From a checkpoint of a small image classifier.
Model: activation quick_gelu, depths [4, 7, 4].
Training: muon at rate 0.035, 6700 steps, batches of 512, held-out accuracy 61%.
Data: trained on photos of plants, animals and fungi (iNaturalist), 155796 training examples, 22.0 epochs.
Rows from block 2 of a small image classifier, named by matrix and row number. Rows with one number belong to one channel. Each number is 500 + 25 x the weight over its row's rms, rounded and kept within 0 to 999. All counts start at 0. Numbers have three digits each.
After each channel's rows are labels from the 100 images, of 14848, where the channel reaches its highest value: "strongest on" is what is common among them. Only what is clearly more common there than usual is listed. The data: photos of plants, animals and fungi (iNaturalist).
# convs0: expand pointwise conv (model.blocks.2.convs.0.weight, 192x48x1x1), inputs 0-47
# convs1: depthwise 3x3 conv (model.blocks.2.convs.1.weight, 192x1x3x3, trained with AdamW), a 3x3 kernel
# convs2: project pointwise conv (model.blocks.2.convs.2.weight, 48x192x1x1, transposed), outputs 0-47

convs0.112:526476469495550502470494483495512539513518484488498484499498515477512505549537515532536462470458550491526524508521515494554463496477507500519505
convs1.112:505489479513567509493515504
convs2.112:480455515483526489547522499522477479487488485561476446471483485485481508475497525490509554502495462518497475486492513487457513523493460494523510
strongest on: phylum Arthropoda; class Insecta; order Lepidoptera

convs0.161:494498452481508487487512493492505515517480498487548495506484509489461492502479496479516501567472530466490513456522522485524494423503513468469481
convs1.161:468515497534447516500510492
convs2.161:516527472474440476458542501513493533524475468493518493527534494551500478493506517509511506497467541457486473489501491532492529475500537520505513
strongest on: phylum Arthropoda; class Insecta

convs0.162:504546501511492534498490520517472461489493462514510527520552520540528531474474543519487487484528498501499523456489540504504500513497494520441472
convs1.162:468508520497461522512537476
convs2.162:533497537502467515495516515511488498531517474507566514529478488561482524494509508498494503483498471497483518475489513471538526525472514527444540
strongest on: phylum Arthropoda; class Insecta; order Lepidoptera

convs0.178:492536518499528478467496511483509558507467505509491474464491480476516464476540534487495491460450524488445514490513495489513530518481496490518544
convs1.178:529462512505502493458535488
convs2.178:555505499524482492456542498527530490502466472508492469502499486512487479464555479490479497505487473495476511483489509569496524501543506520515465
strongest on: phylum Arthropoda; class Insecta; order Lepidoptera

convs0.134:490531500496492505488485509513512505465508507514527464525502476478487501527513584521542486524516497553508492518489483482493475483555457479510534
convs1.134:495534476534501465483476526
convs2.134:485498533465498471477541509450502483508485499524498513516475520513560501504521497527460447496528481486472468491497531517524487490515463546492528
strongest on: class Insecta; phylum Arthropoda; order Lepidoptera

convs0.45:530485467449492490506499520526504462486502528499519516538468493458521559509508514489503532510468493498545491524471476490508488537554506497529481
convs1.45:496513502494573503494505491
convs2.45:520492520456527517528489485450499528515530472480490515483490514518500490515502484483477501443522517484473479537534507498489489505443558461481501
strongest on: class Insecta; phylum Arthropoda; order Lepidoptera