{"arch": "coatnet", "horizontal_flip": true, "widths": [48, 96, 192], "learning_rate": 0.035, "max_grad_norm": 5.0, "warmup_steps": 330, "weight_decay": 0.007, "adamw_weight_decay_other_params": 0.05}
Rows from block 8, named by matrix and row number. Rows with one number belong to one channel. Each number is 500 + 40 x the weight over its row's rms, rounded and kept within 0 to 999. All counts start at 0. Numbers have three digits each.
# convs0: expand pointwise conv (model.blocks.8.convs.0.weight, 384x96x1x1), inputs 0-47
# convs1: depthwise 3x3 conv (model.blocks.8.convs.1.weight, 384x1x3x3, trained with AdamW), a 3x3 kernel
# convs2: project pointwise conv (model.blocks.8.convs.2.weight, 96x384x1x1, transposed), outputs 0-47
convs0.74:489411498389454455489476525480542508455507490497457531461526478508529507506465548450528526493559420474522523496478491563541488531460496482534507
convs0.76:427440507480511576500493461515552435512480473514470446589497486516467419469434563452490460517502549508449544457499521449509489521470467572457516
convs0.78:530535470437528481550548512503528510473477485579543529506580450514456495533524486479533566419571438573537539541523531502497474494444446545399455
convs0.79:516522479435519515544531516509448459539493496481554571563485480484477482552412474494413520492507490518400542526555475563487479487525521508474487
convs0.81:507495449526428544450472544457556454515487453586500482459482515550534444458586536480518522507496518489493497565447519550453445522528418486461555
convs0.83:499463494578515527541460474436519502432503580532503505528536492494422523475470474482550522627498501531506477447504415567557520497511521498501490
convs0.84:543482480419499517476457442489404500485519421490440558524498575485462567563559513454505496446437531544494447476526518446483533498523480481458545
convs0.86:560483502464524514548459503532469472500469512554504495461470440501434488549518542497461499570446524598571465543513533537528446492508492592485472
convs0.88:543502476478511489570546532546528514510447476534500562499523534485480475498525548513556482551591522440479474500605500500426522424532518532515510
convs0.89:515532463562459542523492512533481487469444508507552493492494551576532535511524566502526544544569463526488541462530539602466505635504520439509543
convs0.90:524503446478518518465541472474549601492519502454492494504511488470414466448511528464491580565509468522507566511405508544437522493454522488483499
convs0.91:443540469472458559522489500491481474528486521466481595513483568596513558493463437490488502515500473490518438525485507482485485587480517493502482
convs0.92:525462497469396486493554492499485478576493495488516498482508473488466478528496512522489510542524515584410409466496558447522493476543436552531481
convs0.94:513549433413492547485547493504459497505561497460530484523483555498501529554464439486475536582488568497525567518527501513470566507555464536498500
convs0.95:456509500513498509466615481461541509533502437455481480489423527541482487518500476469547523563512521489427438548526494547471524527582513500495564
convs0.96:519572495503464492518460544496473556472489500488453460585493452460483525496402406505569524503583512481430544513511511478501535504455502505538540
convs0.98:498544474469528502493507523504542590514488501477525516511484522458489459461456507600497503538528509531406434499438500486513535470587462568560544
convs0.100:517490485536418529499535487530506515540474523493490469476570495460513552488492487528537503499566523475503536518519527428464451425443553581588523
convs0.102:559499399590535455462516556425511447516551480498552512439457517471484522514563485508475481508512498543480432569520454536540498523495549504526511
convs0.103:520528487520496507461544472516568509471478542501422490512532463461487500504496434566515456546484530469491454481493459495514483597457509538518501
convs0.104:498454465526536548430478499478481448461505479519453496470544495457517534503545553496498505498512530567537463451569443517508533515457524502582503
convs0.105:501514425526526525546440564524531483476524503494462460559461555482494468515515545504487441554548530564464517498542556478452567447577442498473461
convs0.107:512523524514421482532546516469534435521526525497542520586538521450510494491532502516509515406449503521528524463489526495553515510508481472483496
convs0.109:500502453506473465447470487468478529517537430470500429465454530425480506455477544520484431548571471502536572508465501538485538457516447464579534
convs0.111:483493463510484487468556534516413476556553539527411475469505502502498451462514549491523463556445531438436500456441489533586462478457442529585514
convs0.112:575513469613487524427545497485560448558442523460496510467521558472468515448502524507548501578544424508464426545474470463477522424490553504524500
convs0.113:524490550502567486437471473517537580429500477514549484437502549469547556604535550534495452481441503556597430509473497461439515472430570510490560
convs0.114:481494501475497533517523526477525461533565385526513452493532473494532446548499414497487508518531515593503548482487465602552548471500472525493459
convs0.115:511515494465497433594479490541473475503516537430498520536445571584478545500502494512505521533444507541418560462517461498451507443488474455485409
convs0.116:559548554556560527528516490453492495544500507507576454483604477482514494426543558562483482452501480504553521531504555503529517555430549518486534
convs0.117:446529474489567499523492550492489506469516532468470489545422563435420549453470556535563468486552512452535466566524459502518536503481505494552499
convs0.118:505489467428512440460484488509551518447483473486611515515493538553494429524503499543486505551547499523470462515438403492573495503566435514563527
convs0.120:518491446541423531503537574484434455440545456477467546460470496543543480509511478524503534473463492518485541562479482459507550472502528568463534
convs0.121:562466460477525534492455459510502490482469587465481443475546469496589444565554556495486411536535528509511488506482542550538408497441527470562473
convs0.122:523503515518508471495511460447511486450525495536497530447486495508501532475472461508529520521561419504569556427460479527498433502477455537482524
convs0.123:462467468510540456454504490472474502506506511464532507499485625513533455482469521498560540498484506532419446486452560477488543539477447437514581
convs0.124:508493504485517433536448496555472473485493435451529465554496484481548464495483462457501537537453528439482509505455496483482491442515530399532430
convs0.125:469510497506472523489483499418595530425473499473472411475529541445496475521471544501537567455486475529456576522454516516507507535476512431503560
convs0.128:462540520521430542506458489471465495521501566463457528541561543464521480480459493481551471480593463550469449483540491463510482505482523522545505
convs0.129:478494445526551516519503570437509496537546480511564607517514538487474543501469514536520479430466499532508505469458519445503539483487481560540487
convs0.131:505519497421537538502469452513498564524540504513509514485587557562514500523464454500546508463530475493515559528521508501488499459505577550497482
convs0.132:476480532444429534516474354513489457441454493473516533504530530534579569470536526510520472495483459521467510517467491440493506510430432479527547
convs0.133:431516608544575501444515422454482522525448484521470499466496439538546482549591476509504485495569512470467471464490504578501475497465464453540529
convs0.134:567557494529431384536510507564457525521493499480539468450476582509454524538366558568517580454506470492478513548494547473479538475534506488499546
convs0.135:504527502531471530499402530482540583504520522500493547539459560408479550510546526531476481496507522515451473467595517517522497546512434492490505
convs0.136:501552501505477550519525449422459518527463557503412603549510486478466474493439532443511520548489456513482542487549517451544450485487517496520505
convs0.137:508498473529441573526494551476565522540532563465475519523572492568469475477486555537497519529448529498469509444556462535559504508499469515542432
convs0.138:542487516566548473472437515516454468563515452486475435522553532558468496511454510480522525526492560573515533444476485508538449466483485526439509
convs0.139:544514484468484529531487503384555478461516520462478445494503524523536545529480475463492489435463463480528509548445440613528550527496536575522454
convs0.142:492531573461438542476511488493545553426466536498522431449479511548532545484454416491457485454501531503549453536459466525473547450520525529523540
convs0.143:507537563476460475476431559493544519523456441465507487455465496525509465402483487545496453451547422521457447489544497430443443505485500557447530
convs0.145:503468473456481489405452495476462532472521505484411543578470494569437510509433436455504447462508507525511500460437525497473507522494476548466538
convs0.146:492508423485453495490456492465547522477517538458503501536515490510446483486582544561453557484499494514489538506458543495545570485493446447572479
convs0.148:592486440594544445486494535459541498516435449508556523531480459476550492518524470536492545564469455513513518564486444543519463534407550434473514
convs0.149:544507558527481479526481438476570518465530590518546556494438462532455487487464525532508426484451567577491479491503433505526538578441579554462485
convs0.151:543573508501417535479488491475532524517460428459463519517521503474447409506499496497492550487518473460458506465516559582553479445465585516520462
convs0.157:499543563495425479565557554519499413506532546483535466482525490507440540515469469490469537502539456557426514549483480579540512463567545511552494
convs0.160:520527524554477456520436482515516526505559583485552480509468525525508499568557474491547445522518485512564461569493529470427559573498542498538485
convs0.162:526514496465528544530419525460455443572483520455441472491475561530436533529434550476451514523539485497508473449534474501489532428522500510501527
convs0.163:547539457511432524531456524473473537540509537515549483430461536439465457438491566516457491466494522525483514525539454467469437450426563474499520
convs0.165:534416521426539556532507548552501425481508495483508558501448545519482516573421461437468520498457467494440478492451473486501466505539506526492492
convs0.166:511505487429467482489511522545455526580479501478525482469466534455424522508541458483558487497456482503526511488512467502461566575540517511509521
convs0.167:526483450538502557549540477530494479486510447522497543564613459459506548466478532479482425509476460534456505517495506645506493520499436536488532
convs0.169:527533542514409408517554544514524464542512549463468466499488485395435500534457535508528476516548549474480547500540443481535461542470565512520574
convs0.171:577489489495496532494500527448549475482498519500468524515464497543463424433464426535474505500496512592495577497598411535492482514536520502461533
convs0.172:538517486462490498502474487418496487516488483480473475369526516521612437525522534451529538528483479499442528528478524474543554439484530516489544
convs0.174:515430517506544503550531493546576534496514493511514488495573465512435480444461512498498447519512435492552473578499524552499489442482523554512492
convs0.176:514527450467570555539511564472513560427455499492441509520494519532508469566557509509461621456474489474466489520515573552483480496536544455456505
convs0.178:476494507514548476525445508499524474412536516498567482517534533532559539532455457514455464486492505550543503487620541572514487516504484547463499
convs0.179:581555412530503520490567510504469467530527531561433515530555604499481513489479514485485505485515463438588556455526487473497508543446538484458534
convs0.181:471493427490497528483507456501485571507494472485503444527589523584477540532492592549489522477462491398502403500474504530482513487504472464506448
convs0.182:502398503517476498478451440513490445440520460523573529503502527501501563489478486498484458474507505576546462517486518493473529431553487515450517
convs0.183:493465518484447556520452482478511492450502509506530493439440520604474586444423454516495484588467495509484497532506413581510551437471557458473544
convs0.186:543498561495557455557481412452473530441530542578458526511524497518463513407482482515429494554443466527438547505477601463544508494499491468496497
convs0.187:528497484539483403466444471456443486463471522502458489410533584445525479478557554508497492536493468534505473543476498554489420498454451487503588
convs0.188:490555443473509430439464427391518519490420531595498445559464493505554539495489478467515443509550522428527496546517583612515517494518515521532493
convs0.189:598594527620525531489555582503495501492498485521454527459507531518508525489478492490567467511486423536501513518513551584512496455490520439455521
convs0.190:513494501524550484496469506440452566455508536460470517517546498436452484562466490549458488526486511492507527521490518512553463453485569482499489
convs0.192:467512472485496544433473517412521477520488473517472578528516517512468521472517484494478474486540467525493489496431548452491509522485555493495487
convs0.193:400487450537577464512516438495492386546534518525532516450498467528463474469469536445503500467501497526473506532514505482522529514414540444483483
convs0.194:554551484459548525509441475499518493536520477535501475556464439525460481540472449509548458448487449454543457521446422490473561490480508534511500
convs0.195:478441472459567430498542527534465490467444453445481530412579515508463438528492489517487501524509541541542479544536560551442504484483543535510504
convs0.199:482474501457582498594498543434535487493557502445524504472474513509502476470528511534490516542548490461583464430493498459451544574508499506494517
convs0.200:515525444558507473504459452493543518491475481510442524447463415479514517452456577586494593446513484512469544478510549532501565493529517471470463
convs0.201:497495474459535468497521526593490488514539546521500492416473482533477499490488523501447510492490539488492517510504557408453513519530563497499610
convs0.203:532454432500498423535488525521480494496510453512497512433477541519452401483421440508510466568490552475521572502485521413512451490517506476414525
convs0.207:505492480491539462447561516541472516497526474542509507511550502501480424569427556507498375564519460535497527478525462581520492456502556436541516
convs0.208:500540490508511612526456491459555533412479545504488508449524490528467513529537466466430472504502459486506474542563486461456459494422579578471448
convs0.209:531484538483459504505502463469520592530492478564449519511482613508530557506484497469434487489516479424443504479461453540454517469557519458467420
convs0.210:483535466451561573476484556461486524559470451538467496480540499414468496521485551472529498499500515500627517502496510536496483444511539493463431
convs0.211:521541540559576522470522492474501530490450513502522497483480540511492506484471552515485467492505463490519532476430580556483583446511516501540506
convs0.213:502511482472495491569464459538440550520475455514506482551596541539530552493500583532504371493426474486517453514566548548500492462474565514458488
convs0.214:547500493492531500447537456471545471511508467530453536475433499548496540469528452521468475545505435469477425518526534525501430518506436505550533
convs0.215:513500450493490454505511450496479602458581524550439515511506481479391486574510577444508531564474490484507511473507464478481520484489412465504500
convs0.217:594482446526498496498492548542415546468443540542538513498493531512465547549504506533472522517478531568439541496466485449453489503524479462530508
convs0.219:601496627545478459531489559469452506512485522496496539503512512564503506439481545525546488514511503585514438495492500443507435451463511476562479
convs0.220:531466522449512585447515505550550452451452485455511604529582499545485487463493464460485510509515509488440490510494551476543436499526526454504490
convs0.221:512455524489553486509517499406428433543394517558497520473463532455510487425553495508494473445429507563520499522537519477455556457500528498481487
convs0.222:498549514476559497476492541508508507503463501559452488537447555408405451551451491422534448546482552507453531542554527510414533491532501534513526
convs0.224:540507529553541482465429518541504474542533479562577512495529434471506519495472454555431526497528502548492475499500468486515448494480488468513484
convs0.226:539463512545437516489545543507530466511489578546581505557482565512492545441513534456529476507452446522484473471540512509492508437525529426483491
convs0.227:527510507416524427523550491521473531493491573531509503444533540529538521401463534543489458432431570520532458512498513471439495478429511552496470
convs0.228:465546533458507482534516402470508463550559504472456545536481576495526474533572532470586504478431512472550469543536435459472596469487488534489475
convs0.229:538545483481498486550452521549504495471481565491462507477498446489536445569520453535458540500487561566504467547569493458476479521517522543497508
convs0.231:569468541490517481441543479453512554500448434516500485466577580565458505606500524491592544551455512511569492532545403484531505537512509479470500
convs0.233:516574458571476490481507570461526507499442507537528533402479432484493513577581521514493520505543478480562455508486479538559506494527566531555468
convs1.74:438556551448494519483489537
convs1.76:532458447490448445477499450
convs1.78:440478440521502460521562517
convs1.79:561541563485469523466475461
convs1.81:562572541478510503469496455
convs1.83:481464428458457443489477508
convs1.84:453496530506545542534509422
convs1.86:522445435536462487509531553
convs1.88:566549538468460477503452474
convs1.89:512527501449480465457431449
convs1.90:549546447521553461466519474
convs1.91:487476498462549558531493427
convs1.92:542531573466473535466470465
convs1.94:484433443472520508455541537
convs1.95:462525566462449550476476516
convs1.96:450458433481522446489462487
convs1.98:453447444502486492516550558
convs1.100:520452468539506564485480435
convs1.102:541498439529526431508518453
convs1.103:534447423469488524543512529
convs1.104:537529537467424454526482531
convs1.105:468414487542525507525470457
convs1.107:487540496517597517462535497
convs1.109:474531462438551451454506482
convs1.111:514511477518489502612477497
convs1.112:469461541460452565487472533
convs1.113:471451466552530546450485460
convs1.114:456534550429458501466501529
convs1.115:495570553466522496438476476
convs1.116:508531438554547501511491436
convs1.117:434529490449547469450528504
convs1.118:442457436529538546489476495
convs1.120:516547452524453488549448460
convs1.121:493515579476529553452484467
convs1.122:530507454448497573506442506
convs1.123:509445527484469509547574461
convs1.124:588502561495450497489485498
convs1.125:555505513464479521547470423
convs1.128:478543461556447483449517538
convs1.129:496506498581574540492506476
convs1.131:452482480518475473555547567
convs1.132:491504550428549499512545455
convs1.133:507515506484540536543581551
convs1.134:440469469466518473468452442
convs1.135:529535573463457485475456469
convs1.136:536531439483459550517545460
convs1.137:463518435443530469492547467
convs1.138:472468449432485452479460473
convs1.139:541545551493451542495442477
convs1.142:489460479470468471564544559
convs1.143:470485478554578553522479491
convs1.145:443524483453451426497506487
convs1.146:490533486517595557480513504
convs1.148:499516556473421535532474533
convs1.149:554521555424463483522504487
convs1.151:489463456498416533518550504
convs1.157:458451463477458479550532551
convs1.160:549497457503445547444491542
convs1.162:551530560512450478444501467
convs1.163:533553569525529511500455453
convs1.165:529446537518424533540482510
convs1.166:525449466458487558458541537
convs1.167:555520519535442474570503476
convs1.169:467479426458475499520519565
convs1.171:572520466569491483490465465
convs1.172:459471483450506441458456456
convs1.174:438467458491522475538515570
convs1.176:460521443425520475472483462
convs1.178:558544525463446485470474451
convs1.179:533494524434430460512530530
convs1.181:461505453546534535513561452
convs1.182:440494550452479544486500558
convs1.183:505482493517546556450457435
convs1.186:536453539476462554500538446
convs1.187:501473466526527558542546562
convs1.188:536442519513470572445503501
convs1.189:545499418499474498467561511
convs1.190:472463547509451557527525447
convs1.192:465468477484463458524467419
convs1.193:523454490548461490540448559
convs1.194:451443540485465540473532548
convs1.195:492471489552540572491453459
convs1.199:434467452461504445480492462
convs1.200:458454490546515454571530509
convs1.201:456495518443510524434531554
convs1.203:549474467514429531477481557
convs1.207:459459429479525553529527522
convs1.208:447440443521520554522507522
convs1.209:520524415515512452521529453
convs1.210:461476450544552486500491570
convs1.211:554483440565489452495499529
convs1.213:452486442482467478557506558
convs1.214:469529483453468555445474548
convs1.215:552448494463546549523481454
convs1.217:434458465449441477497504522
convs1.219:545481532549440544527472461
convs1.220:424492558459491524477470538
convs1.221:562552559513545506472476473
convs1.222:457458441472497444460502457
convs1.224:531431447507446504487448509
convs1.226:448476454532517564478530452
convs1.227:473545497421544530512457522
convs1.228:503492525487536428446471443
convs1.229:438550569483477531480488469
convs1.231:541511511462438455533536553
convs1.233:524546559511426454503521511
convs2.74:523454528519503454548580583490532498515477516501475494498437510488553601515504426525473546557446414455508488444457496519510482489523553547502538
convs2.76:442464480439466612503549499558506478554510438536483504508518528573451520453539528490460527541486605531458495443548471503501496509551450565479501
convs2.78:461457519520472493486510519580481556414421513464507562547528516475436523487499513485526543411490484460468460459421517433417529507525536464516592
convs2.79:524534472511457485552498463561559490477514495508472541504389464484515467474535469536544527500484514559460524526564528540528437511519464498494482
convs2.81:514420430475502439506562560510513497498520537483509447572518501501460477493477498539463481521517524437419503510404521461509425395456523530518470
convs2.83:458468439532508473562472540613570468483462473511541477525539512558509526538471528453485524500500498538496591563530545497504586517495474545566498
convs2.84:424545527503514527524454549464485478462488480504502514474531428508468520538494536460465547537500438529560485530495520484481510474514539423475482
convs2.86:491551491461486445503487538561469537509503490522477505400467474440509519572622494449547443479503504529525428507560475442506520488415527544487488
convs2.88:532517473447584537605436469533496481494510501520486522500514598453486512500518600481503635538469508488436526549575508446483466476493497463518560
convs2.89:530446530487461495489465483449496438489439457497447536543486502509514506485559453513406562466403526513490532574594452498497469510497460537569503
convs2.90:521464514464494513473497545552514497501439496483507407488470511563530439499524502534432582495423453487503556579608473529536487499523485588413455
convs2.91:482517476496487492452484459441463503442497475565528550504488481480513492499531567515482538404516473474493427486532522453498542455517537451483537
convs2.92:446451490430493567554464570479532514510551585499427531505446479487540524450480489560473504577511464501487437407473505535453477513545491503495495
convs2.94:543480480535504529430531587461519542507488514521539425515458509527505565424514512498520425508492531463502526478522516522473522493545426539535475
convs2.95:486534486432472542482520597526460548540502544536541492510466568539489565463508510452565508519496501475375404527508446497433487492489534495493478
convs2.96:481530445536488483453533475506498456553496490434456450495527458497475598484552530444498461480479539449524474397454530507528467533528495558538517
convs2.98:534572457536549490505478501472460618454515510524498447492525516510464482364463519483501520474502551468456488479495512499454480485523526490522559
convs2.100:451495476464504529486515440464534454531599470491508532499526436498490597498499421515524467521548551537518509541510449515431530510478491473490498
convs2.102:477531479446472430419568510539542492497483474491480537491516476463526559477456461496496539519478488482486504514462425445461490425517485547402534
convs2.103:517517499461508483525473540500493533476572530482506498511463570502521533537572466416448512512494480447508577488524495389595510469490586492431481
convs2.104:608455426516468438531473493449424516506541457510515430509513548520543479484517498471479517502485557528486519522526503502484465533482450446492496
convs2.105:526440530502474517438472584506539457480502561474517507515500435529536452571483441488523556495542530460415486474521488510465526477448495421475492
convs2.107:480517528509502475412502523469495520466461550521472420485502523567548513529516490539490468615492542497564618471529440524448466493526493521454475
convs2.109:525534481496499424474435533500542491530482531503499510471513477515563524565429404540418493498502549524511507535528428539514539511500495462500469
convs2.111:512487563493527475464483451490554506532502575534477471564476532476493495536461497509503546471447492491525452559486489481515571419405520446483480
convs2.112:499539472524490414471537467476542490471414451502523524457524460469495487512547483549531507521492451442495402521412460449502526473553502533503494
convs2.113:470524523507519513456459494542525552470482492531513511506490524498387469537443521524501484549540513549547459510481526487562495508551551558485541
convs2.114:487483534469484502538470491486479477582446414464561528466522528486528533518525470491495539483461595503491544500533441530489477505540486551465561
convs2.115:486518489556528483446580461483575424532519490471475506515537501465471468496466534518520537451534496409567547523483493507478477483544530480457530
convs2.116:582578431538571509504491536497521442499469508488523513469526469526550460508480463486480501584475504514564488591476500526532526529524483477425493
convs2.117:563591497462453516456458523492456477531508401540463552489489470489462534514521469522445555502587560499552540485477465573460535482508387459504491
convs2.118:452553437475514391453511474480541562523516539426558512449571458431503556465556469511539500461506456484576518533492468501448592454503489422491547
convs2.120:504486500536439467522570512477519448551515471469454497488529493476492486574519513456504439464522537429479441475516477478539479496429458507476464
convs2.121:510457455467541480511531477554391448466494519451458456490465457491539449558555494496500459460539522520511472468416563494522514513560537504522480
convs2.122:544567489509548491531465502535446500501549542581511530503534508561508436484501508487569494495519450539528459494500397466468552552504533496455472
convs2.123:470454539511480520472505407476474515524501533547549496511549488489525500466490409434533495479504526540505499513461492479434483523526473451485499
convs2.124:519496537567516472505523510512485525442461499488442519503629486464542560474523485437505497478485518537496511534519510516472473427558439456414555
convs2.125:504449515477497475540529495449524462457449415535555520486523597495427421508519529438561580510499507517538479531500531445570438500503561503508435
convs2.128:545436466507494504500505455536427519544517467446454499523545462486493512522581452529436530526470430501501436473529438596578408510490554518486477
convs2.129:479413489480512486489500538479528501487456451549472510479544521485508446543489485491510468482506511533544461541513505520475467431537415491454553
convs2.131:517484426512473450540524513441476495508485456399471542456561501433584432452511503480503478513483458469452542528510479506487500466539420535533560
convs2.132:487542533533520474591546502567490510396480449482523444553406498470433447464479580539491466489490524497545470487533517465484551469557501468490550
convs2.133:461473490520538485495578533481454499602476480484453526493531548476509487414492493544577473479517578518495471520414572522448450427516459496526487
convs2.134:436495512547588522523571560478502393464433475494523492495500423497513480549537431504474464554484585496579513528518441553471465544459493497503510
convs2.135:531486429449492445512511463500569551535518589524485474581480547487527508518573463515543512482461513552476551519499534502486487553472510534567445
convs2.136:491562549505524517542522515466490494497554566427501481521545497593473546494547458443492444511530474572485516422541432506542493449472519532501531
convs2.137:499417503459590458475452423539518458428513469479469496516502510484509485545499480468503498486506572548508523573464526488539480435561450520527477
convs2.138:559494428545575530529478521520526465467436578540555473502500440466435459543492481566509447476511489529539428469467507495546434485437533465501506
convs2.139:542560492505463509545555524420452451514478409516489497544461495490546559511492512489513498477451529475410532518512484481480591531500522517448495
convs2.142:499536473523514477532517473517534456463522533490524452468500529443536513500489453508494476558529517465582484527465484464490503458497547457551467
convs2.143:491487521490504449511462489547469499520494471476513413524464530635468490549444464465482510501524468474511452530518537513473491545504560492557517
convs2.145:502476470501530474526534524493503519591491476474456507565511540514453501404474477466560484517482550483475447411447561490494531492539481455424563
convs2.146:456463509511450537453532478554491492531450423495476563530599500534512429465435476423488557460497514465466601501420503466510498399461543529512499
convs2.148:563428477513572451476428553488434529471411509461612505510507495533526460503529544543410553548536530424524485499485489490523433477417508468523494
convs2.149:469498552484436504537458416544530538491529489474474559554475556501460636476536467479504512433464550519501507476509534506536524497486533533471500
convs2.151:492501506442535493546455484487505542537486490524438490516472478528481474478505597454536487469567460508396455468484542487486481459370565521482525
convs2.157:536539458500490463521494451584533495481497518509475482482472416487507522471503514442475569496547404485453572546556484501487531486507490597555411
convs2.160:503504514550547451491436484531543534453529505488507495537493512544519494539476458431528485459515504510529482433455543471404563488517544501476478
convs2.162:501476560455477477466492424487481475540533500481469465543527522491465511611449595507450489522497490540466477472513544464533439528532517533502535
convs2.163:452436507501507561524539475470438443510504482507505557410490545525528522565542506549458450513474530494526468504511558519490417491584556487513393
convs2.165:519501464520481470564484534505530515501549558482569558473424441517588504584499460509474495442438508491487489567549458565472551501508460564517494
convs2.166:454552510510485475492494459460591537501451491493566484462532503500487470496497446528518477512419509477532474467514589505501422460524546492534462
convs2.167:508441499475442539538459506611535446511532453474532595513520528465465516477409506462495442513461514442453454489474451552553512528516415498359538
convs2.169:490479532530544506534570510508480446550419483530529550525433493496448516503489547529435529506543403496415514436458464560508425518493536501495450
convs2.171:479457491441436563503488474469524460536543469609541527521462513468509497536534471515426535528468553460454511432451405525470459507482545557464548
convs2.172:529482476548485439519494502483541506446463539530531538482479448498426434478465481554478529412530403490501411549422519449487554491437533506507538
convs2.174:545511547497498503547468488515581471507543457490410508597484513503474523503497465494424462529520454557545386513552502471526484550527484460453520
convs2.176:457603448504435464554479545528587385464492498462482512474503521526519511519519483502534530499426457492498500543573411507507481532470472484530511
convs2.178:415499499469574535470490517511479451503528464494479572497501488561447496397503476511496454454521533482437503506506534454548564471509543461455536
convs2.179:492475441510474508475482525619436500477522421468463510559531521490498525499545466430541486531485504455510457498508480428446438514511543489513496
convs2.181:532484512487544540500484484536509514466452523477564505434501473477527401422564487490556549484501458471483584448459491440522423516512518486445498
convs2.182:442460508513518516431466539569480533520522453480489495546508471584478477481457517486475519513518494452470560532507502467448504501605523500476459
convs2.183:459476510490502482569509493501424498577485512423460511497542507589574529507507509447558485500561503481416479495493453451475529509510468508545557
convs2.186:465486596505498452485469502448523519464500539501560545550522548492482496460458514471490465447476470534417525502467549421540540489478510482474494
convs2.187:473460581473532491456469462557520469568537440469501467559469453624506521458521525472466466461526466512460516473471488481432470480504467461518580
convs2.188:500428412497432524454504516502536522474494529456479439552539479494497483501421504438539494542556508454484494536438428558490505526512556529527514
convs2.189:483464523514525519459449533513514418432442495512530508531551415442441476568468454514454471455522530503535448566501503400557467500456482460534494
convs2.190:561471447549495507479505453484501541501527467560525492476502533412484498494482457538436508534507514589474529491502546484476478505506491430594498
convs2.192:534458488476437522526476489429492511499430467388458479541511417503536600462541502491554536501503520446479559418447521482468479471520468515474534
convs2.193:573530446410490520477448537509468478506518446462493468497500452563474459499484566520505526547559505485535545471484489548527474591536545500453429
convs2.194:501424493472561576533479520534511505497548535536465542581469509515399536572509528440510517369510510508503533501500438502482478545510478523489423
convs2.195:441547521478447477561503513395476471434498506434563542473520434510430426513528548501482497508538499449482405489478515465520478461474512511468487
convs2.199:449522443455469500516501496533446577514466483530469500506459536438459433442448503455544441578493513493398480539469501539569519457537483536458509
convs2.200:544497531488470477505533498474493530465502421527455492494472546512467451424436557490479486453522457524497514568512536477455480468521545537524514
convs2.201:471559545553463508449485486539536475591467495483464506527496443479484542472496523462418483493511517474488531416509445482533522573488548474490457
convs2.203:501482522509593546578480512538543529458501494478496546512569492483507532499459474443561451487461521466482505549490507454520502579497563414436441
convs2.207:510472462498573502520590473512533483502526440537535487473520544410501421513482538503530464553443481556442495564478442544505517477519432525415481
convs2.208:515470429522439428504539533540478494511512477475455525493522460478484457470480474508576478487516484493530524583484521525550544507498479578548514
convs2.209:475476535460465470456518475527488606477485553484470580530495443492499517515521452470505446554533450535476526495438520512487495522495517537523509
convs2.210:580523589568533525427473500484483543450456450516548501462551548484466426505481508484439529496533467567497436509497498447521532461503483491433559
convs2.211:525555517562411594473560557504547484520504517492532506461467575558514479506490582493486544504474504485537563517495548449516506552581563506441450
convs2.213:579581556487553486531524521473473482491546517534514473466537512567540563475494493538486459476480452642509504528482500483494485520459503495478536
convs2.214:465515547493507526473507523450500454485504460539468473480549438530486522544549531428501429500534432412494466534517506502482467480579499483494523
convs2.215:435519526525509506491500422479528501578479424465506500510501497461500573446561507414485512449509508479486540491464479435496481466476477548520529
convs2.217:527413480510500464566499559497446469492539546512555545515533463440501465510518571487528501431515434463435573584445539487475520471431544538499467
convs2.219:603461519487531506529517511506434547494484529494480546497576442498555514452551498490520528501555531521550462462433524427531523483424515463487479
convs2.220:508415489581498478439493512384453573536494470491510513499396552487558554508550532529446508550444515508516521520457501507521486505506522465479543
convs2.221:447516492481508490476488503548476520485529548582399461460479521465493476486530482567460458528545579484498543486524468475505474481514501516546512
convs2.222:468488442545457511537551461553480534476495558542487489501551431476544526574553490507434480469513586518551546480470487558507474499458469504505458
convs2.224:540480551447415429459467505541477463521511484502559527501529550570567515472474530509495512559520498522485503539458547439523508568522497466503453
convs2.226:548466480483471462431559522540487532516507589481562579484497494425490469460517448504601470492472565510500477499484542489455489477467481537469564
convs2.227:513537468554552533536465538465522509443504507566424428475455531509465492438496503451573536558507518514587530483551545520558492513510542528508527
convs2.228:503473489510517550435511522495506551505508497565430479504480495480440505535580438476446474486496491515491510431493544513428408541459554478466516
convs2.229:510518489462530536474493465586514504502497573523507461511453485534509401571494433505513475482555480477557481480525537490486488522485444554481471
convs2.231:516498558516491432485515495522490498495495485450444502468492503556477464476424546450531529539492517475492436492446483457456523536551532445599478
convs2.233:522522458481461476557486490520574503451437518507527517391438464365484487502528515523504522546594510503500481508475535487561471506472546524496527